Rows from block 2 of the text decoder, named by matrix and row number. Rows with one number belong to one attention dimension. Each number is 128 + 32 x the weight over its row's rms, rounded and kept within 0 to 255. All counts start at 0. Numbers have three digits each. After the name is the row's rms in percent of the matrix's.
# q: attention query (decoder.blocks.2.attn.q.weight, 256x256), inputs 0-127
# k: attention key (decoder.blocks.2.attn.k.weight, 256x256), inputs 0-127
q.161 093:059145148138079116082103133137183167118085151136106143101044135183136150141051140156136115091090092119142161101119234186146153135167177081156090145124118189135064166144053144124100082125184168126101108164174097159164109150123100173160074134230143093154126093161143126154192136133086118177066119156148163182105154121107099139130121164171084137148119162113133152150119109117096150146096
q.162 088:184148110121144121126088187135105199115090129125170131068109148060179145191100092151098141119150103144140119170130153157128130115102120099112197089081086198144141148132065123086065194087091126100175133127117107111175113156176183142107145121122184129196123125107110083074122130117151116115168106106192140123111171210065172133114133142088184116166134096144136161145116145125125124079161
q.163 094:133169109127126141120111140120128093141122080117127128186084169101115123054169142092169137143087113114096122141157056124077168119093082116123134133156141157132104175114184165148115219176094103141105140152116169125068111096172109106150130123120115098140097167097097058059129160122085115102156116167058112117151143156134159126140102101166097142164117086146125117195104119039091112106080
q.164 093:113068147116141114116104166104064103132127080145101160143144132115135149132109144137106106113158163086114157166153132085138118096149108104076118121085204109087110164140151117120111151141087090191130080081113135163091156190112095136222099070122110120179113198125118135107133173111099151130114198112139166111192081116177158171164153091092108106088134140121084131179111139135130120094171
q.165 102:095136120095129107115150135185126191078147116122170141218106092085134105138189138142142103075134069172130102154115169145086109144162094115176191074130103116125089117170204129121137144109178110119137154041128072095180167105110090059131115111148108184172127117194146184085179151159097116094140182147173178158128119170138146138133105110098140131130163129109195113114123080146114135121093
q.166 096:109146107145163115130121126116108143095120092118090185175153221112128136098121179097112212123183114111107121061109089128094139098086065188140113093114131118130078117105125108113105117160103126109085121122154155158075133172104150191161084154104162143069147136157151110150114156127159171131124095069123070153157126132136093141158118085118117161130141105126168188163153087140170166101066
q.167 097:138105197144116075115125171085143195088136122104167128082137120140149154154115137085122130125153136187096130103097181061128135129075127162139084119144147142159172108123118104119107095149131070117071146126128115133110141132130201115106102118113180116045127153091146146148162203115143177135168130142126096130132155179127156170166109140101100130111151135185167124128125095179128151119089
q.168 093:122110143111114135183098096125120136101066125167145088168090110070100117107131186129165134094148133108139074102100075101159096141140119082139181089118172124136169172132065202124132130118079167147131163158093099164121121122133152118097121063117107139101148130145182049180156114174128062072122108087132115130163142181082129107086132186147132094110214132111075089104133101120135110129194
q.169 090:119106160087156124101145083089050123087126109130154141154118096112100142119204143151153111118100167156194126111136148073141110142146124137119090132132102169140132140190116106117138084120133142132177116157093131121106139127149095200163071091160155165129064117122104163150127113113159179157113115160152152110121131093043136115121129111138171148151082105162122107173150153213108170178141
q.170 089:062144107106099048168166062153123170102105154103159135154163125115158162105103134164176067163088110112142131162095128109105132096139167111174145130135135092082142129153141121167132084134123116175122118060174161176159087104155114205138145090142109160144104181115175080156132119113127106142118103110059139147143086138114161177165076075148147113133124094159137182132153103171118155109092
q.171 089:098160088077099144113128137100079131084137102103089142147096111142111064107094091103152131085167161145163132065120139126112180104092191129169099176208120113077143137127148159139103133140097108156172124153107126119123072037170112118182161150133123158084120147182130187161131210101135132100068129121122108242110130147110170077134134129126096157148159101153093154145136157128155102162093
q.172 090:168150092152200131123138087167120084167117155132132106109107143143139134135164155124110115131180064172139137138107108121178133111165149063074106099175037131077123151076143076091115107080162179071108115106134130096102106107088161077079068133079079109070171188101150124138127158134106133115156204186102133083182092144186163145185087084096131121139122111163100080118079128150132116167151
q.173 101:122135101102118114184116109092169185121113139115074123133117128178152165129134154139129099122105125173159070131091167160155126155143077118100124188106130137136111109177039116157100148140120135131163165105139152151156134160131155106138118113120148118113146173139137106136078107153084186187088160206158152109079132150154137241109153122117070099123105132147139143184167138119138134179156
q.174 089:023150110135120151100121102175084087123249215167142137138171136113128128165143149169051141137097089071101130149124147158177116132130185136153208115164170121106112090101118092124119118102063168168155131080112133133164145166104127104106114070110190100121117090154101157113103127083147124124107098136070119130079150140146129096169133137071138180065129122197178187075103136147112129143078
q.175 097:112156146124145093082140160141125103111107054158106145184124204169126087165127159168142106067095130101101135137124144099135124141140087144094101139088134139190092108109135060163136095125114134086090158105107134103095101117151060194117115160168121141163086101100125160227193120059122170127111174165137139152161155096064053140202111098103109130071112121142125091098139156127115061106101
q.176 100:156135128135117211149129167135117111160066101169091139169181128070121092112094117135125130092081132122141119128120151110083110115161102103079063154114141143120141123046178122105146153092126171135136161063192106123116134126107140178105111095155095155104103116140126119090149110156097147211103130111156077147143069127101119106150143170071189110101165169132143142155164183110102148155143
q.177 092:136171112138117139106125142101080166107112172133180053103130128152121081040112084134081110100113142125089148154204113153101111114163190142119156129139131115142129079175125171083140112128171131146170139084159136118128153109128122124101131176143079134129189154153166116125092099084198136200081117093114064099136138134161140092088173139098151152118193111114107104127139135106151123177108
q.178 095:119148134125154161134090151096164116097141110081155093094110129113088114120119187119176116084109099110144152105123132129155131131146221121180148159103082184131168153155165165115084066161218114109108187057148178130137157133216124131163143151139114077092116143121072111138150146098202116123126110100125146131157119089108148179084124135106128126094151137096153108140086136166167091191093
q.179 092:121140117143116051176163127167156130091129082093163106079139098049145074114153211151106110167090117132151126107151147170151187148115133212093127089109158106158147087177113143092120086129096136105138159110106089105139196149086099116096140143155097116104118076103175137189134123163143155118115122161096147120145123120144121104156118060126179061142119128130143221109104126076098117147135
q.180 089:105162145171107147122147124168120080176172105094095174185141144063153117152171107179123133144095162157118127158083154145099113139195133177146138120109121116098133217126087070118175103105108192148087138099104139108147161142166107081127102165105195119114078111091137094069124119135113064177134097120136146153158130114092138068157136111133138160106181124108110122113159130166059053128144
q.181 104:116157184140112102144126084118132103115110120080190112121172153112085138156124165112176108147137115134089136173154108102128082130095144143167096131144164159142137101097113121116116174089134135137103137141166099117084169114138108202078164081141131160110097063178118207079064163148108167167155186090124107142150175110133176124111129140169127075171098116122160066137085179104156122130144
q.182 101:140133121090094090133112078137142183073126089123130146142144110102179146068164036136158127072143145174104160130078126113136122143122138132139146210062158109123152099147164170153138117163102149157174098143123163098150079102075132143176106093076105142163160120125155086150146088155122138133165125120155122077148094118130204129080156117144138112160128133139101069117184115126083109188116
q.183 095:136061142156146098134117095092158154131153122113154126129084091199059190100064059093202101110153135144086136150143119135103079048158101143135063154151149156123100102205134099174119148133101183170079161139109125154164081087110161100132085098134119117186128118178135129141138122148070109067143190142124138135136149122133128087125126136130113140085092091126101075118146178163155144132090
q.184 092:146175108140194142100119117121149143095162176115105070134097096073112170155115114092097105166115153154073050141135128105081128165084155160101105162138128137118139088122161152150136119163118100087094134095164150130154091157159123190177097166096117165207154119072091105092089092178084157161186100077132160154103129136096073149083164134130114128139131101116098090097094137113134083062149
q.185 101:101153084113132121099049105163088070105121067189096141117125119116111173096113085141142099077112143113153203127139115098163145114102153168153193135114083109123122123134120127110137060071068159062135087102139086098142118138145158122124117160134160144168142118136166116132153104102109101098155177135110127111123139115156144155129132118086078124151143172116185166130093087136131135149078
q.186 092:131122109133137157101114097122090097140164107095131064104071130105154168115130117153119123104184142112186167170146137125151114134104153111191173156087087146095168178111188160119188121207100140110041120151105073104135096178140123165106144110103138106184093153127140102073184192129130128127112138133103172147098151208145131110138131142117108134083160150091099181153157098175192092131114
q.187 088:146101166077132163105146158116173140121135077147112171200141130156144148131141069151078144125105099135061124067121117112124173100098164100118142138149162096128167106208175102139161152117086116163161138152148046151122163125093045101143136113099104124166099128118152116162056121155154143132140171105090120120075068190045140136147121139115147097125134129125103122104111121073184172119083
q.188 098:126116121127057138135100128137104155144126139162108193186162133151091144145153117141219158174121121128132173152143099093132178080146129165157129157184124171085122168148186127160155099145141120104147129156140136118097156161095098171126138059118143155125173170145113110068143069127146153154100176134112143108154183108120101114150108104137172169110140193090124098181144090144166107119107
q.189 091:123123111129098174153132158113093151136157180127160131090074167143153178109089127137139146052090072139093132117073078076121120125061174171067083123097143091081133086115102168124130137141117168110087194125157069114145171128120165165164159168135102141096181104124145072081123150127107119127076235173104087135127138142090107122119114101148067158049116126158066116141152097141107117151100
q.190 094:146153128100111102077174131095129103129122090135137129034085138075083065145116105110161127121115126179151129111114067112153161181138091189204174107130150106087042013118144146112102151115089105108122127092097077134085142140147121130127103141137151145134131092176134050084058156109086095120101092154104128125103117179111158111187101104075124152076093105153154081150114138101047091151068
q.191 094:152032148119220105132176115135137127161103109151109144129124106143119076095054101159131125090073073104086127139112177107138112130116091108147104113076096162111100146078120123113071062139089095132145154129103149140109108039143135105113165127126105116177123108138116082105106110144147107116115158029165088096121103124114073113179128157163121160080163159118123102085149133198101085171160
q.192 109:194138139084128151100115102140062088223115130167070119136135104129105210137147157110180113076185142147151165073146100152153137149135059159153170120080086076151132114138196179123121175142103141115121164151137140119175190086135113133107145092160098145145126129188134163147118106156093144140119042130125171115129161121127082137152086123167155169126077147173129126130135122167090138153099
q.193 101:092151087154160170120130159108058134161169100103147099091134126090165136123077091162098094157089104130095125166146122108078136115129094126198162123115143125098155141117149171089103128104088164178137149127124133145126085139057111139201083142160123138103065138154158151104174097065163163169150122113136138119115139070142076094128152140090122154085063128158161144130107156108113213122085
q.194 098:146113114121085173083115122142141146120133136106081149082123129134166116232141138144132142091211133179079172111113106145186163115093112078177094117094133091115089143187119149095178122141150050176100162095109161084126069128164119124162135168165163111113207182166195093119138136090157206140146149105133115149136188149091138188126069159159112152093093197113122142207109143116079141135116
q.195 101:021116141131090178105126146132146120140154090086059177133095103173147110060130157066119109084132113180123122153165098124083122098128137133087159121120138150185147154097190153091130120128118167135096117115127159178151126106146153077099133109128099111134081124107138116107149123134137107133137164111171150150146081179154069142122145081130152150120137088161120123122143158077047135132113
q.196 096:145105161155141083117156094135142090116185146127136159182123107109145131119086142093163136104204175091159109113108127057135144110124105120084140080146139145113212139136113137118157095172144152126146145105128065135134137158084155106180121123152094102170154167128153067121117166055130133160071073129113163201220150156085114100115181191183111148169076101132146147138137065144176079135040
q.197 100:150091160127129129203125133148106070123134083077141143118131154152087114153106114074166120153085080137151144142139123147080071120142090118112111124136113094177121177135104089100139128118149155127177076074084086110134074111093169129080128103115131145113125118120156077180189126081114092106122079153175077157140140101135105108133135171095140135165133046164129142135148170128126166122097
q.198 101:144102130072133079059132101114149078104093152130121142147141153129168072157110160097149089139147173125140135114117033150165115203124106176113133155113108137103126179151071132055147095078096101110170106115111100145160125153151197104072155098190154117178139133106113145181119094144180123167084123113090153112127086125098093138139153129154131135164090103113098171151143135118113117152150
q.199 106:112126183111133134179158098078151171135100174186173110056171114102093167165116237103060157178127171104091099151140112164154154115109095118147098108096064111148081163106158092150126143138152108140096223112150126155108138127122104125109034071150113162170123148157119106124094168137133138085084096154109092104105137097117122118090062079108138169123102087135158146113151135161131121070136
q.200 106:115147150118139115114120075150116087168105146139099193091146132134198103088115168163173177139121098180172139127126127130094087111116160150115149138107097142135062129163162049128061089085142052121060054111133148126145168122119113122164142108114098168148160149132164130195124128129085102141125142136126159095154156101116193153135084095095105106140096174167109137098089085169127085115142
q.201 097:122162141159105114118115078130162162081119086144165092110116093147075134109086128125152122175135118120077110176097126121096154081122192066181092097159138110111067141147166106109098129131103157116112068091141090127061134113147121154127136075094095109135113152167113169135132198146131150116086115133110096122107101109133109113138074130101122148127108183128098125140130206105133145157161
q.202 098:074137206119138089095138143138142129132114185143146096150100085103157226088134089111114115106068176173125080174095111175167065135106091132181123200156133124163159158177124132085128093077180140088124169093110146146148085121114086131125125074052126115138118182173159132187123123137135093121077135105135119144119119056130097169116172139122150140147085099102123138128126072082112114085170
q.203 111:135121146129109110135155142148074129092080125182157120101141121128119059108160133086057099185085116154155157149132103172130131138133137111140095133176202151147092118124134113066150123111102093157174183140094157108159139082154170109158159144100140169077119086155137156128157146090200145169129148107107142103126123099127177071063109170106102165128112100128123141143125124096141150147142
q.204 109:123072103099149085118169063143097120163090071082104129136138153106132121157149141120093137086083138151124125100082136112158118114149119112156108156098083173153104151094126110110046127073102146128160148093155174114134139169099155145154130130133165161129148137103128154167176127108131139096145096128140143196120164182139155138101127162198107097090139170167170147117110135139115113094086
q.205 098:123170084140130140162190175159157097144087102173096124154118101159106108120115078126123124120106112108148124152142151146119142093112094109127136139138138100095071064175164154165120105066146152148125177098125099164146145177104175155152202152129130090111149162092166169162191081201143137116150110124165166088098084171173151118093098149094085154175127154148122130143122140085126138132153
q.206 106:118122064156138153110148088168111126103120125084175160126170120146130081108107092148100120169064135054114174136099143139139094176124095116109127132170149154125141172203128125116153133141131086117068161084148096132145190146117120117120119121153137153135150107128156139134126119109158166113107185105130164070160162156163129123100141123124071130061134159106122145084151101142128137176113
q.207 102:105106157116126081165095073178161158167112069152148066123178125104121107106139155081162160106146161069137102136129126090150081064134120125107129114156127166108143097108105158131110150124209162083160107172124132111097147117098127154099083133088104143065108114091138106110132143083109136159107096129160109062137063105154143159135150131137143027113083149154115065142225112169140101113160
q.208 108:114157152149120157112097181095151146138149133094093086109161133139066131092180187114096069076121053178144126114147140163171176146172166078149066113099186166093104121204135121175080109118091112143116110087114155127155108168141098094132136093149149055105189083172141129132086144174137085157105144101088137095064120086172105085118162081151146147121147132117187172078127186116156148190189
q.209 095:138112172138086133145172186143107114205089118114039117063159130135111144209129098129113157114083195169084134100041065107132122137104109199177116073072131175145167120120126146122144190102180093102185142156121124110133150116090115124120170157110067126172129118109116147141168144123133166147145069109139117092054185125157100137113122158108094131132069175113186140135130133130114110114115
q.210 106:136110105121141112179170117110078153138113064150071163146076133147120092124133109156202113150134128181127134080104115142125088125159117136104091146073156011090145141143175127081183152087111136108117133120112113182120146143113189160055124108137140129098175058183153156200155123090095115127136100219142068129137143147121102114140112139119115106131119130135128150086162159122132090077121
q.211 109:139167106128085121118141114111103164119098152154204100178068148097101139138119115120164174150141127101157084115157099162128138146108141131076127078134194132130176149131215135116094171141098099125142168025156098066143066168142132069185116170084056094128133097087191143146096143132134160126092145138128128099100110148136109160146082119168094145195177141090124142143121155078103147087100
q.212 106:160073122133115086162144113098184133103149127148139132138152134183112091066105153183145144186150189141140139084137091129146092170077121179075123151099172090207112126131198082179053086138102117124077111122078133143119124138160099130089084113107140106062137154077086140174133107173107069125088161131167132116115202128161164081170110091118183147083131088155118075065136128134134150121096
q.213 108:076228139120083119132129163135117092175153156119111088195141140063142121116191104138149097108140093077107114127099153124107134118112185122089110168134121132125133123046154125127162138144131134083071156126138091130169077128088095137145141091113200137068167119150127119160173125195084162130062139107126145095097195089097131173108140125095160085115127132155138146138117095145105127161133
k.161 104:108137128106136111124112146172125127059120136167152150136096137206113109121102122138185165140163164192137114090120043104126085144089138131148099158106068162172208113131184165150077135139102160146106126099144112168094104131103129172172045130112125095118122204164085098087118136128111029091165137102122065144121098137124142057155191145150124136066161161147145097133110109102173150132159
k.162 097:125118165138176123162148118155109188175118129083149103146127088089122046100143118189124161144120142149148167175110092088116149144190117085147089241147170111117136137156165109114122202162136119095160119139064143176091112100165123161114129174109133158102115125119086103160146144109120065086113112092108199125173041111106140106118138098098108116118181086086085095129082171156143150150116
k.163 107:071156071085098150117156099046091123075108135163140158130144161140175062143161096133150156077140138189127133124182141109125125148113143091092110076107091129099144077093167164112133059100113112171160142159081127151145135109099147136088169155156079163103109165129120145070052129096183078133081126124171105140077136135130139154063064137105141183165099164169179156157168136085105127161086
k.164 102:144103136159097136158121154149159137154121132116141178134124169161163149124147077056180127098126099142151127121117086133105142173094031130234096178128133147092134107159203151100173127079189120113185119167160117122143139121123149090106118108082179069112131141190080093144144134015083118125151098084118161119127154135169164165142083162084072147096156148122131148158106151134118138091125
k.165 112:077095089165132044159140102154171152086086125114098014109126136138150139110158130129135158152144155074111136187141111152138140163120117125137118163177149126133133154146113089098135122116099104165099137199105093147127175157143181135178111140151111154113135118103057157114113150158215188100116114084118089104129109185047124144156128183075124169112089174132148113140080148061055173157146
k.166 108:148146150108078197119109153099103121100123123127207145148157155115087083185087121203100142147141098101094105164098162168105154096184113147147125124130165162114202123082157122184107114119205140079182153128117198130160114121081107080109135150098094120166174121174155180130129108172131131093142174169062093176097196123094106145127172140108116146115148103121093163104126105032096176085097
k.167 117:195129063113160171124156086102198120164141145135150110146104139119111078127122025122133148126112150075099121151118155136144131150145123145121130141059142179157134055119158109156086155154158173075102149078194184107126095170171120123146148180115121144165139142163186126131119121109062130156115108121151184145124120109081053113119126113121192109131148084072098142081081104123130178119113
k.168 107:151133077127167135111146146135112163090156170075113125112134152134146060088124082143162191207082135174083183144173155087093134238061121137138095070183117130106129126137181072114160110130091117162164140151151055105152167119112169105117128137152169151166135106146121126133176084117074176090102136168107143160149096096139138118112108116156073136151140102154124104112156144111186184111195
k.169 106:165103092122152040114086160121138166110153098135147075107092134112153214086110159083081107152156097111127118152233100143090117182103098114112145147139148154151129111137167113121158192119156116086183155097104113132094153173165132155084137130184142133099168097159158125142122170113133151120070141121137117107128108132067122057173079103121123130156145092149091168122108151071122187164090
k.170 099:118076148138093208077112116126093113097159126126158118138159117124137190112152143124132098158184113148099092149112174116158175141148142196126098092135123102134164132117046075099139133150137131110100145146154126126191175171091118108105080153125113092075125106176164112074085168175116191128163124165099096090131085142182153081105126185098157132082133112131075115109094115104134109118130
k.171 102:098153150086186113168121151095106108059153104157193138096155116154100146148175124079161159169137080128115110165103058180130147166120136152135079129099122148111117150078138075134142108119152153098147112129103125149152138168075182131111160199125136170117152189131184109122125094156140137107168159094144097141156198099111114082134134131178158051186126116120151106177084109162117126169134
k.172 103:114113106127148074139199153102148131132131128163121075087129151106144131137097142123107054089106188103126118115111151145115113204109103138103070152138095142113138130101087129173121145152099149164188117140066187125136108159094120130151160181115155127115125049088187114172128137162112148146072071082098128089161155111101112147166105166153175103158082114140174150102179113196076095129099
k.173 114:142114166107137132159141133182124071077162175166169202158186139150131075105197192074139126127130109134143096064074108097155122090069164135143103171129084106108151145159137204206117144135168127096159117125175143153127113161131154147131143165089119142088100116101098126065129128139151134065143122167122132176078123109135181100138169117157140158131107122172090072121168134042118116133178
k.174 098:098098137126134177133124044142118172140107083149144093061110122083113130134110146166126113157088127156133170135076126145132143131144108142137068156094170164163122147181068128085099170196123121127140091117119148156090155074095121098136130157146133079157138055114105103112120098126121145183176105066088158167155169179115161163189162075120112136100137147114140124155160104158121128123172
k.175 112:139084046123118167129144123130123131162112159164169050079129106047130175110115093123148099148154127147149153120156102141174177044158109160163190075147135097155131154146167187147106169112160157134108131081148154117135132173130117120112115101140124109119165144180130141113117127176166143146108087154096145113138112210158140140111121109093136193125129125194091171108088184085062149104126
k.176 115:178135156146108135131092113106113167151148109158131126079129176114150132141132101125179113120140127185204117147132090104108095159181162156159148120139070147171168069172095120167124101026102092176176102116132151104119141127108156084072080147143117113127173144107118168124135159095158147058138161133115100099228112133110115205089141098091132098136135134141114101135123141189091141100181
k.177 104:135192207154120124128153086104146103112112084163067141125127132107108062144133163173160142128032128146131187132103169104084104101099124127074130158066085145168116115135081178149129143132151145148086137189118113085075111146138148149101097113102103139164124188096138155120098131121120125111189205078160189108145144175147160101134141144190149099129039164085142145125108124144144172189124
k.178 105:142141145168100077130100140138106085102141141107124120133092123118117104107129138115140177104108107080191123116131149080126168114102177131097049181144163170141117162118129095136132098154105189136146123105106152087114071117067089158113085063106089159093126153159102172140118090191079176115092177083139177104175114139114114160150161147067113181099091093061103115120100129147075154113163
k.179 110:135102115148119164086122103109141112087171200172078032112124148116112125135165136160108126170126131158118148157131076088173065140106105090170135181105140165109141140105130184159135114171112167097093109114212099148131109164171089105160180140099155155106108120117137077021129123122169137199164147143103121130080129133145141163165139176189109156170110166135172114079135105148100201185104
k.180 101:140140145133177096096116138085143162088119106167083105109095158149121132119082133172128149107120109180103167153114110162115140139189131073168173062136112135163138131138121146148137155120154136117164101074141148149132130106172114141137176113111159090161092114136132112137237142097136225143145117097113157085101114124125165117195098200145098137119198179165156112131141137090154190079142
k.181 111:155096145147088127135142133140075144100104160152081163070090092132178158099102082166115155073118144122098117114160137085123100161120112154136127156115179096147138148106084145183125119153109102118154100099056108165177127110191097105080140117092125133144132140127151085202137164069193165106066096181096173074126103145141115096079102128137129112151082184169089204150106146093169107169101
k.182 113:163110097134097085102137101185132167156109154164129129105094103125129123177168122107134103178196125090123127060141121102084127123107138103134105102112107110115085097118168091115199126135154181114108181111100059140128200127143125157133149116121132181079210183164119142114100145088092114127163144172161092075154108179186145149178066100128156151183101132125107096134101111108148104122136
k.183 105:121152070159140129163117109117115137076137128128175152116177114154121130150114114165158083122158100065125145128072126130096145142068098158111109102158132054156166107081124153101144136155149125132133137158082125167130106104165143131120087146177178097125189150169108141107136145132109131177126129191160048114168160120147132129139091107122164145145154173155053107151065135149187139142151
k.184 102:152154127122155122098133153152062170162132141188159164167145052111059149168144124099110096131129058116130099156126151165203160010178068124136198097125119135161100126132131147134150143072039134115096138113129129117084142089132150143107109179116124155148142121135070165148177089107155071081114175150124160092151143165178133125149156151061111119138148151123121134139150096137143108146143
k.185 110:042085157124098092157117107091148113091169173144117075097143137166137108167161128086129109115121148112171119067121098126152171115107077133131114156107159110079158171141103120119128165105151131079114121158024143124181094106082122123129038118163131131073117108079099102154131143194114099072132144164142128124092118175138162107132167127132117118109106126087075127128096141101094167061184
k.186 102:116083111133112128094155151083114144118133112135169106150111044171146092177101141120162109101068109149110125100084114190107185119110101156126117144127115109115070121121087153134118166076085084165173226117127113092151173128182112084111043144163115156180126089144116113152173124181128112084145102108119158167152160104114134102157100107159158144128117146095135117166130136142046126051128
k.187 101:114078113112133191089096067162153129144191132095167124108139110102131150154117154138148086137130090082138135174082095124179106095071108139117133116132114096163130111183102103131123239105083135131075123107154084183133154153132146122142127109105129114148109166139087143072135156116123097107186076078143106085169138084116135174065171153158171121137131154125121083140109117141107121173171
k.188 107:112175050149132115142178168117105144138171195170102107075107147140195135176049160160081046150148124153141141131196159095119142137106173151133128135142096110091159170137138138140145135101142064154152155126093155151175154135136188102176122126177127091160163173154184177110118242104102079095145071161139142095103181144119128104087117172128101144117127184132074177147169124167154144121123
k.189 106:117069079132147123137184109160187105139101131190149189123077082141044068158122074116204142176120094190126192070142156130110110135114149126128120120061092148130169185094129118138140120106142123170154095080129180120160134110151129129123149132148089158107152111169095174115160092140100092086125098090108127123145181146118107123141078150133137178207123170071150104102091098114108122176119
k.190 107:141112154108098141143170114079077087117126077102165127123068096164085147103161134113096118102105086093147117156144162173130145134155148025091088141165139129142118161132148152102113149162205151142123095127129152145103116142184087197152139165108113136130101183077171112086122168151135063154104159127093132137134129098114119182102136140094084081159047089149153160124154102060170105140166
k.191 106:138099145124088089160153125104171125107072192119077189117116135081151117167143091114122172185118121090133176140119148063078140130158145154119071167146087124105128126139137143055197119136125102142148134160142101095071174166150193122156069127135115055159155114105145119129149136154112134098106097110139149160119154107123103150155143118090177134069159176120120147130095187151150102059118
k.192 114:173117100109092124187110163208154148072113092130120099053131081135179115157159122068115125141135148061170082163151170129145178143198125170182119134114117081134102110137159122112132093075120150113159190189101098059139097113189155116140135142030128112126106134195085119127122172172122108103145113094157178046118158151129157153136110126172091105097193090073180104153112117147077136124171
k.193 105:059096074110084144114148140085166110145122095129099181090113104125127109169162093127090115148148142116080103136103103124176154062151083180169143136115087158174136122110183172149116103120158122114105092084128129123125094153150067104109149203116092152115111138179078150105128152158146142100156117135106158142114139112078108134156175172078126112167164059122098128188121148139161173122094
k.194 107:122115138124115086138146182155099134165124092167121090105170146162172135131152145137089174134165115121120160163114099106134187152168101162099073147109062143094084158162135134159082095149182075114108169136172096118114178128128158107123183146156144167124131147160094154151136135104180199110159125154143138123150123077109103071167109118195111181114096064084094127094087131097130109096121
k.195 109:178101189134139117110133188096163169118125138153146169148117085183126153136132106144114158103155150171157120083138130118108104143117091132098075169100136121149087158105112162144145135153133181152090160113104134152182103125191038154121166155173070161129110190095112091089139136070157081138068083135159115126118100128131177171141166117139163147084129090077147151109095127185121093120065
k.196 106:106178121103082147038138142194113091128126146104122166109117151173123055091119144169101104166130097099125095075116141108187123102070143125138156093123156155127156121123099098153124095099151135079082146115114077158110119113104113078124151088083069089111123119098141207045048068138128134081090128114127105141106127166177124080118097105127105171144168150089142112141163100109118119095141
k.197 113:091151153102113131146139139093086096118213111107120145065144118168174130108091105048095128077116132130092083107176125151154129156104119160135119189162177140117140059125094144105127180153127151147132121148092135156140134114162129137095119163179107078094118138084123100156182127118186147189084068102102124074099124188111116105120209142121136125139118198095142132141123139142081088098160
k.198 108:169131158123075070121073177177157127097068135135172151080163186124093119129143093121116116197109126178137126121122143147131101072085141175165111115100130119147189061151111130137116153152119137156078121145120119124128110117135148118096121157157214124095107148113050103085101123139137120119175122155133093042125101145122119119188142107164114209142189133161118160141125123117141124090126
k.199 109:125142082162163116158172115146117133111087129189144099129133045168111137119135120117112142095092126136149158089186134174142070138082162086096138138164051094144110113168103194127146181108126117073099105138166145132110105155106174138151137180143080084149149209113106139118143142153117190069122181181122169116115086120159103122146168130148152063166144072173095082127117098125080168153157
k.200 113:125070145178122130170140153163124129138155177084100146126152141154066138096080136126166125154138188068103131138163150166103127168168125135118147131074135145097152166175120114120071069098114136127106131128115056188140117107111123107137091080144149161100138164184148106175103159127117179095120085129182130129109116048071147114151124200078072148072138151074082123119139130178127115075140
k.201 102:168089117122145158141165152098154150126129167086136128157064139099152123141104125118126127143188152112131150141115198150130175124034120091156113135129188115058140083118147092163085128123134154169148139063146121083141111028149104139189104118171119157103168156146136132170169081113081126125157127080122116135083153109144049170120136116184106113167103114092180133117163123129172082180120
k.202 105:104160179128098168160082157115125096144117108067140160033140098168144176149120110066120106123083125169125074117122105190104151096108190147120165132115159156108132074075135077148144162106134139159089058141150120126192096200148104111124138120096107146125180150132091179078165136110096163091114144124107156104101155187164125177129136138178088101168139156141134064115072087112141131106205
k.203 120:117101129106086105110147069149131072151180124149086135126054134156144140124167140147159113153158118116038151119156165080138140088096125146102131173106143067118168102120123186142165133127090126139100065067109161132151164155151032187162119130166143111193105177142163133105147117124156176073074122097112090123117114105126063148130128081190112137157132194200120128084168123092160120097157
k.204 108:157110160107143093170098097116126161156158081158112194153166124105100100126105077135156188123128069170095123118061128093122131118119112131118165074167132067094167130153140099094108099127082133126085105128124185074198119078103111124105142091151184105165176201065106102166154168157164109124122110084135131121151160149137156068125161166131154138137146097143121108133109105120080123109151
k.205 105:113151135131145074130160095098138177152131154087066123116192170139123129128144229138105150226187141152124059128089146055111129103162106160147099103132123100079172179068126178063212155140125101161085063158047093124096105106130152167133108110157139134091160146129149097078106112138145173152132146108126113168160193133126157090111130121102165059122138137170162141117113078145162072135137
k.206 114:126080156091164107133091066122068129203147188161104137144176199161042148152143150103127129150120109083136121094127122091171158129100096196152158177148176070160106164145147128122140147195074142068118130139146124147068138122135139136164125159073162075132089107084086118147010188146172132118176141089143144164164129144105131174142074114115208112066080099074130135169136126158190100154160
k.207 111:121138150086092089124172099157161174106180083104166140116106158104146114086111130107160113114168158071141119143096085111142138168100198097109185065133086097167154081165098137151094142155111140115133136125132147090123175124110087122132119158062043147125207105094113144100101075117112137175151111147152078130129103167148090131137196078120140131103121144176144119127101195101113134138124
k.208 108:135163172093163111131131143191140140132136126070123116147130111121097112158161102125145135148113114124123153133091160159163187126174126109121140096102103180102126106148177139093154153154147087188104117109180137135135130100166159126133120129134191127141090199159085125078145167156166165031153161173147100114126097157159115162158126178134153156059118166126097112142065095085106157202112
k.209 104:139147112173104121127170156086091140099123136155127130133173097129186085118108185157155091159063142148111122150116142145118124104084193144107155130141138148147161120102099209173140134086113160116071197162097169181181090194109182103140148150151164132129108114154183123097126098136101111107125103142118103152181119147125186134118176117090099152101158099084154162104115130149195138162104
k.210 112:108059132142065181131181152102124164106103143107075141061095153159174128124109074135136189160030126156141097111118162133155180126162137139106083114147174097149146125116183126128120179120161152126127165129154119175140158088149154126100161090151068107130136184182104098113138115132156102173128062152172128129191125120077153091141149146119121098105173151070134175055102153103165096079147
k.211 112:148102097139082129094125138128129155129196107134070100112173162156152187081188125128098166146075071145116071132067154142114077168121110094118145157180155129079136125083104207092075107097172103149086132119107092127152100115077147157130169058112173079130067152105089174148088142156087158111173144127127131115109116119188120155167145121182134100181115124142106160108112090106166125162123
k.212 114:145118078131139114167134120138051116097100183155088137110100141120104155097154133140117112083047141108138149142099117172063156124156062152142177167136115167099127123128130100173114173158118181124174144124120162064085107132113108108112138138154149132133110125169144178117142131176140155110122085119144140079107110116060120106080163099109143126104152138066146124122107064106187070152099
k.213 115:155126097161132099150108150194153056113149148143161083116118158132130160102142118064160166173127071158128153150173136126161177136132140085152116135109166150152094108139168072142148095173148113066198113117195065144169170170148127081102076157107113085090132168161120137148157129118110084095127158140103108176137187109121140172142136162132123112157147159132177044169090174083124186160168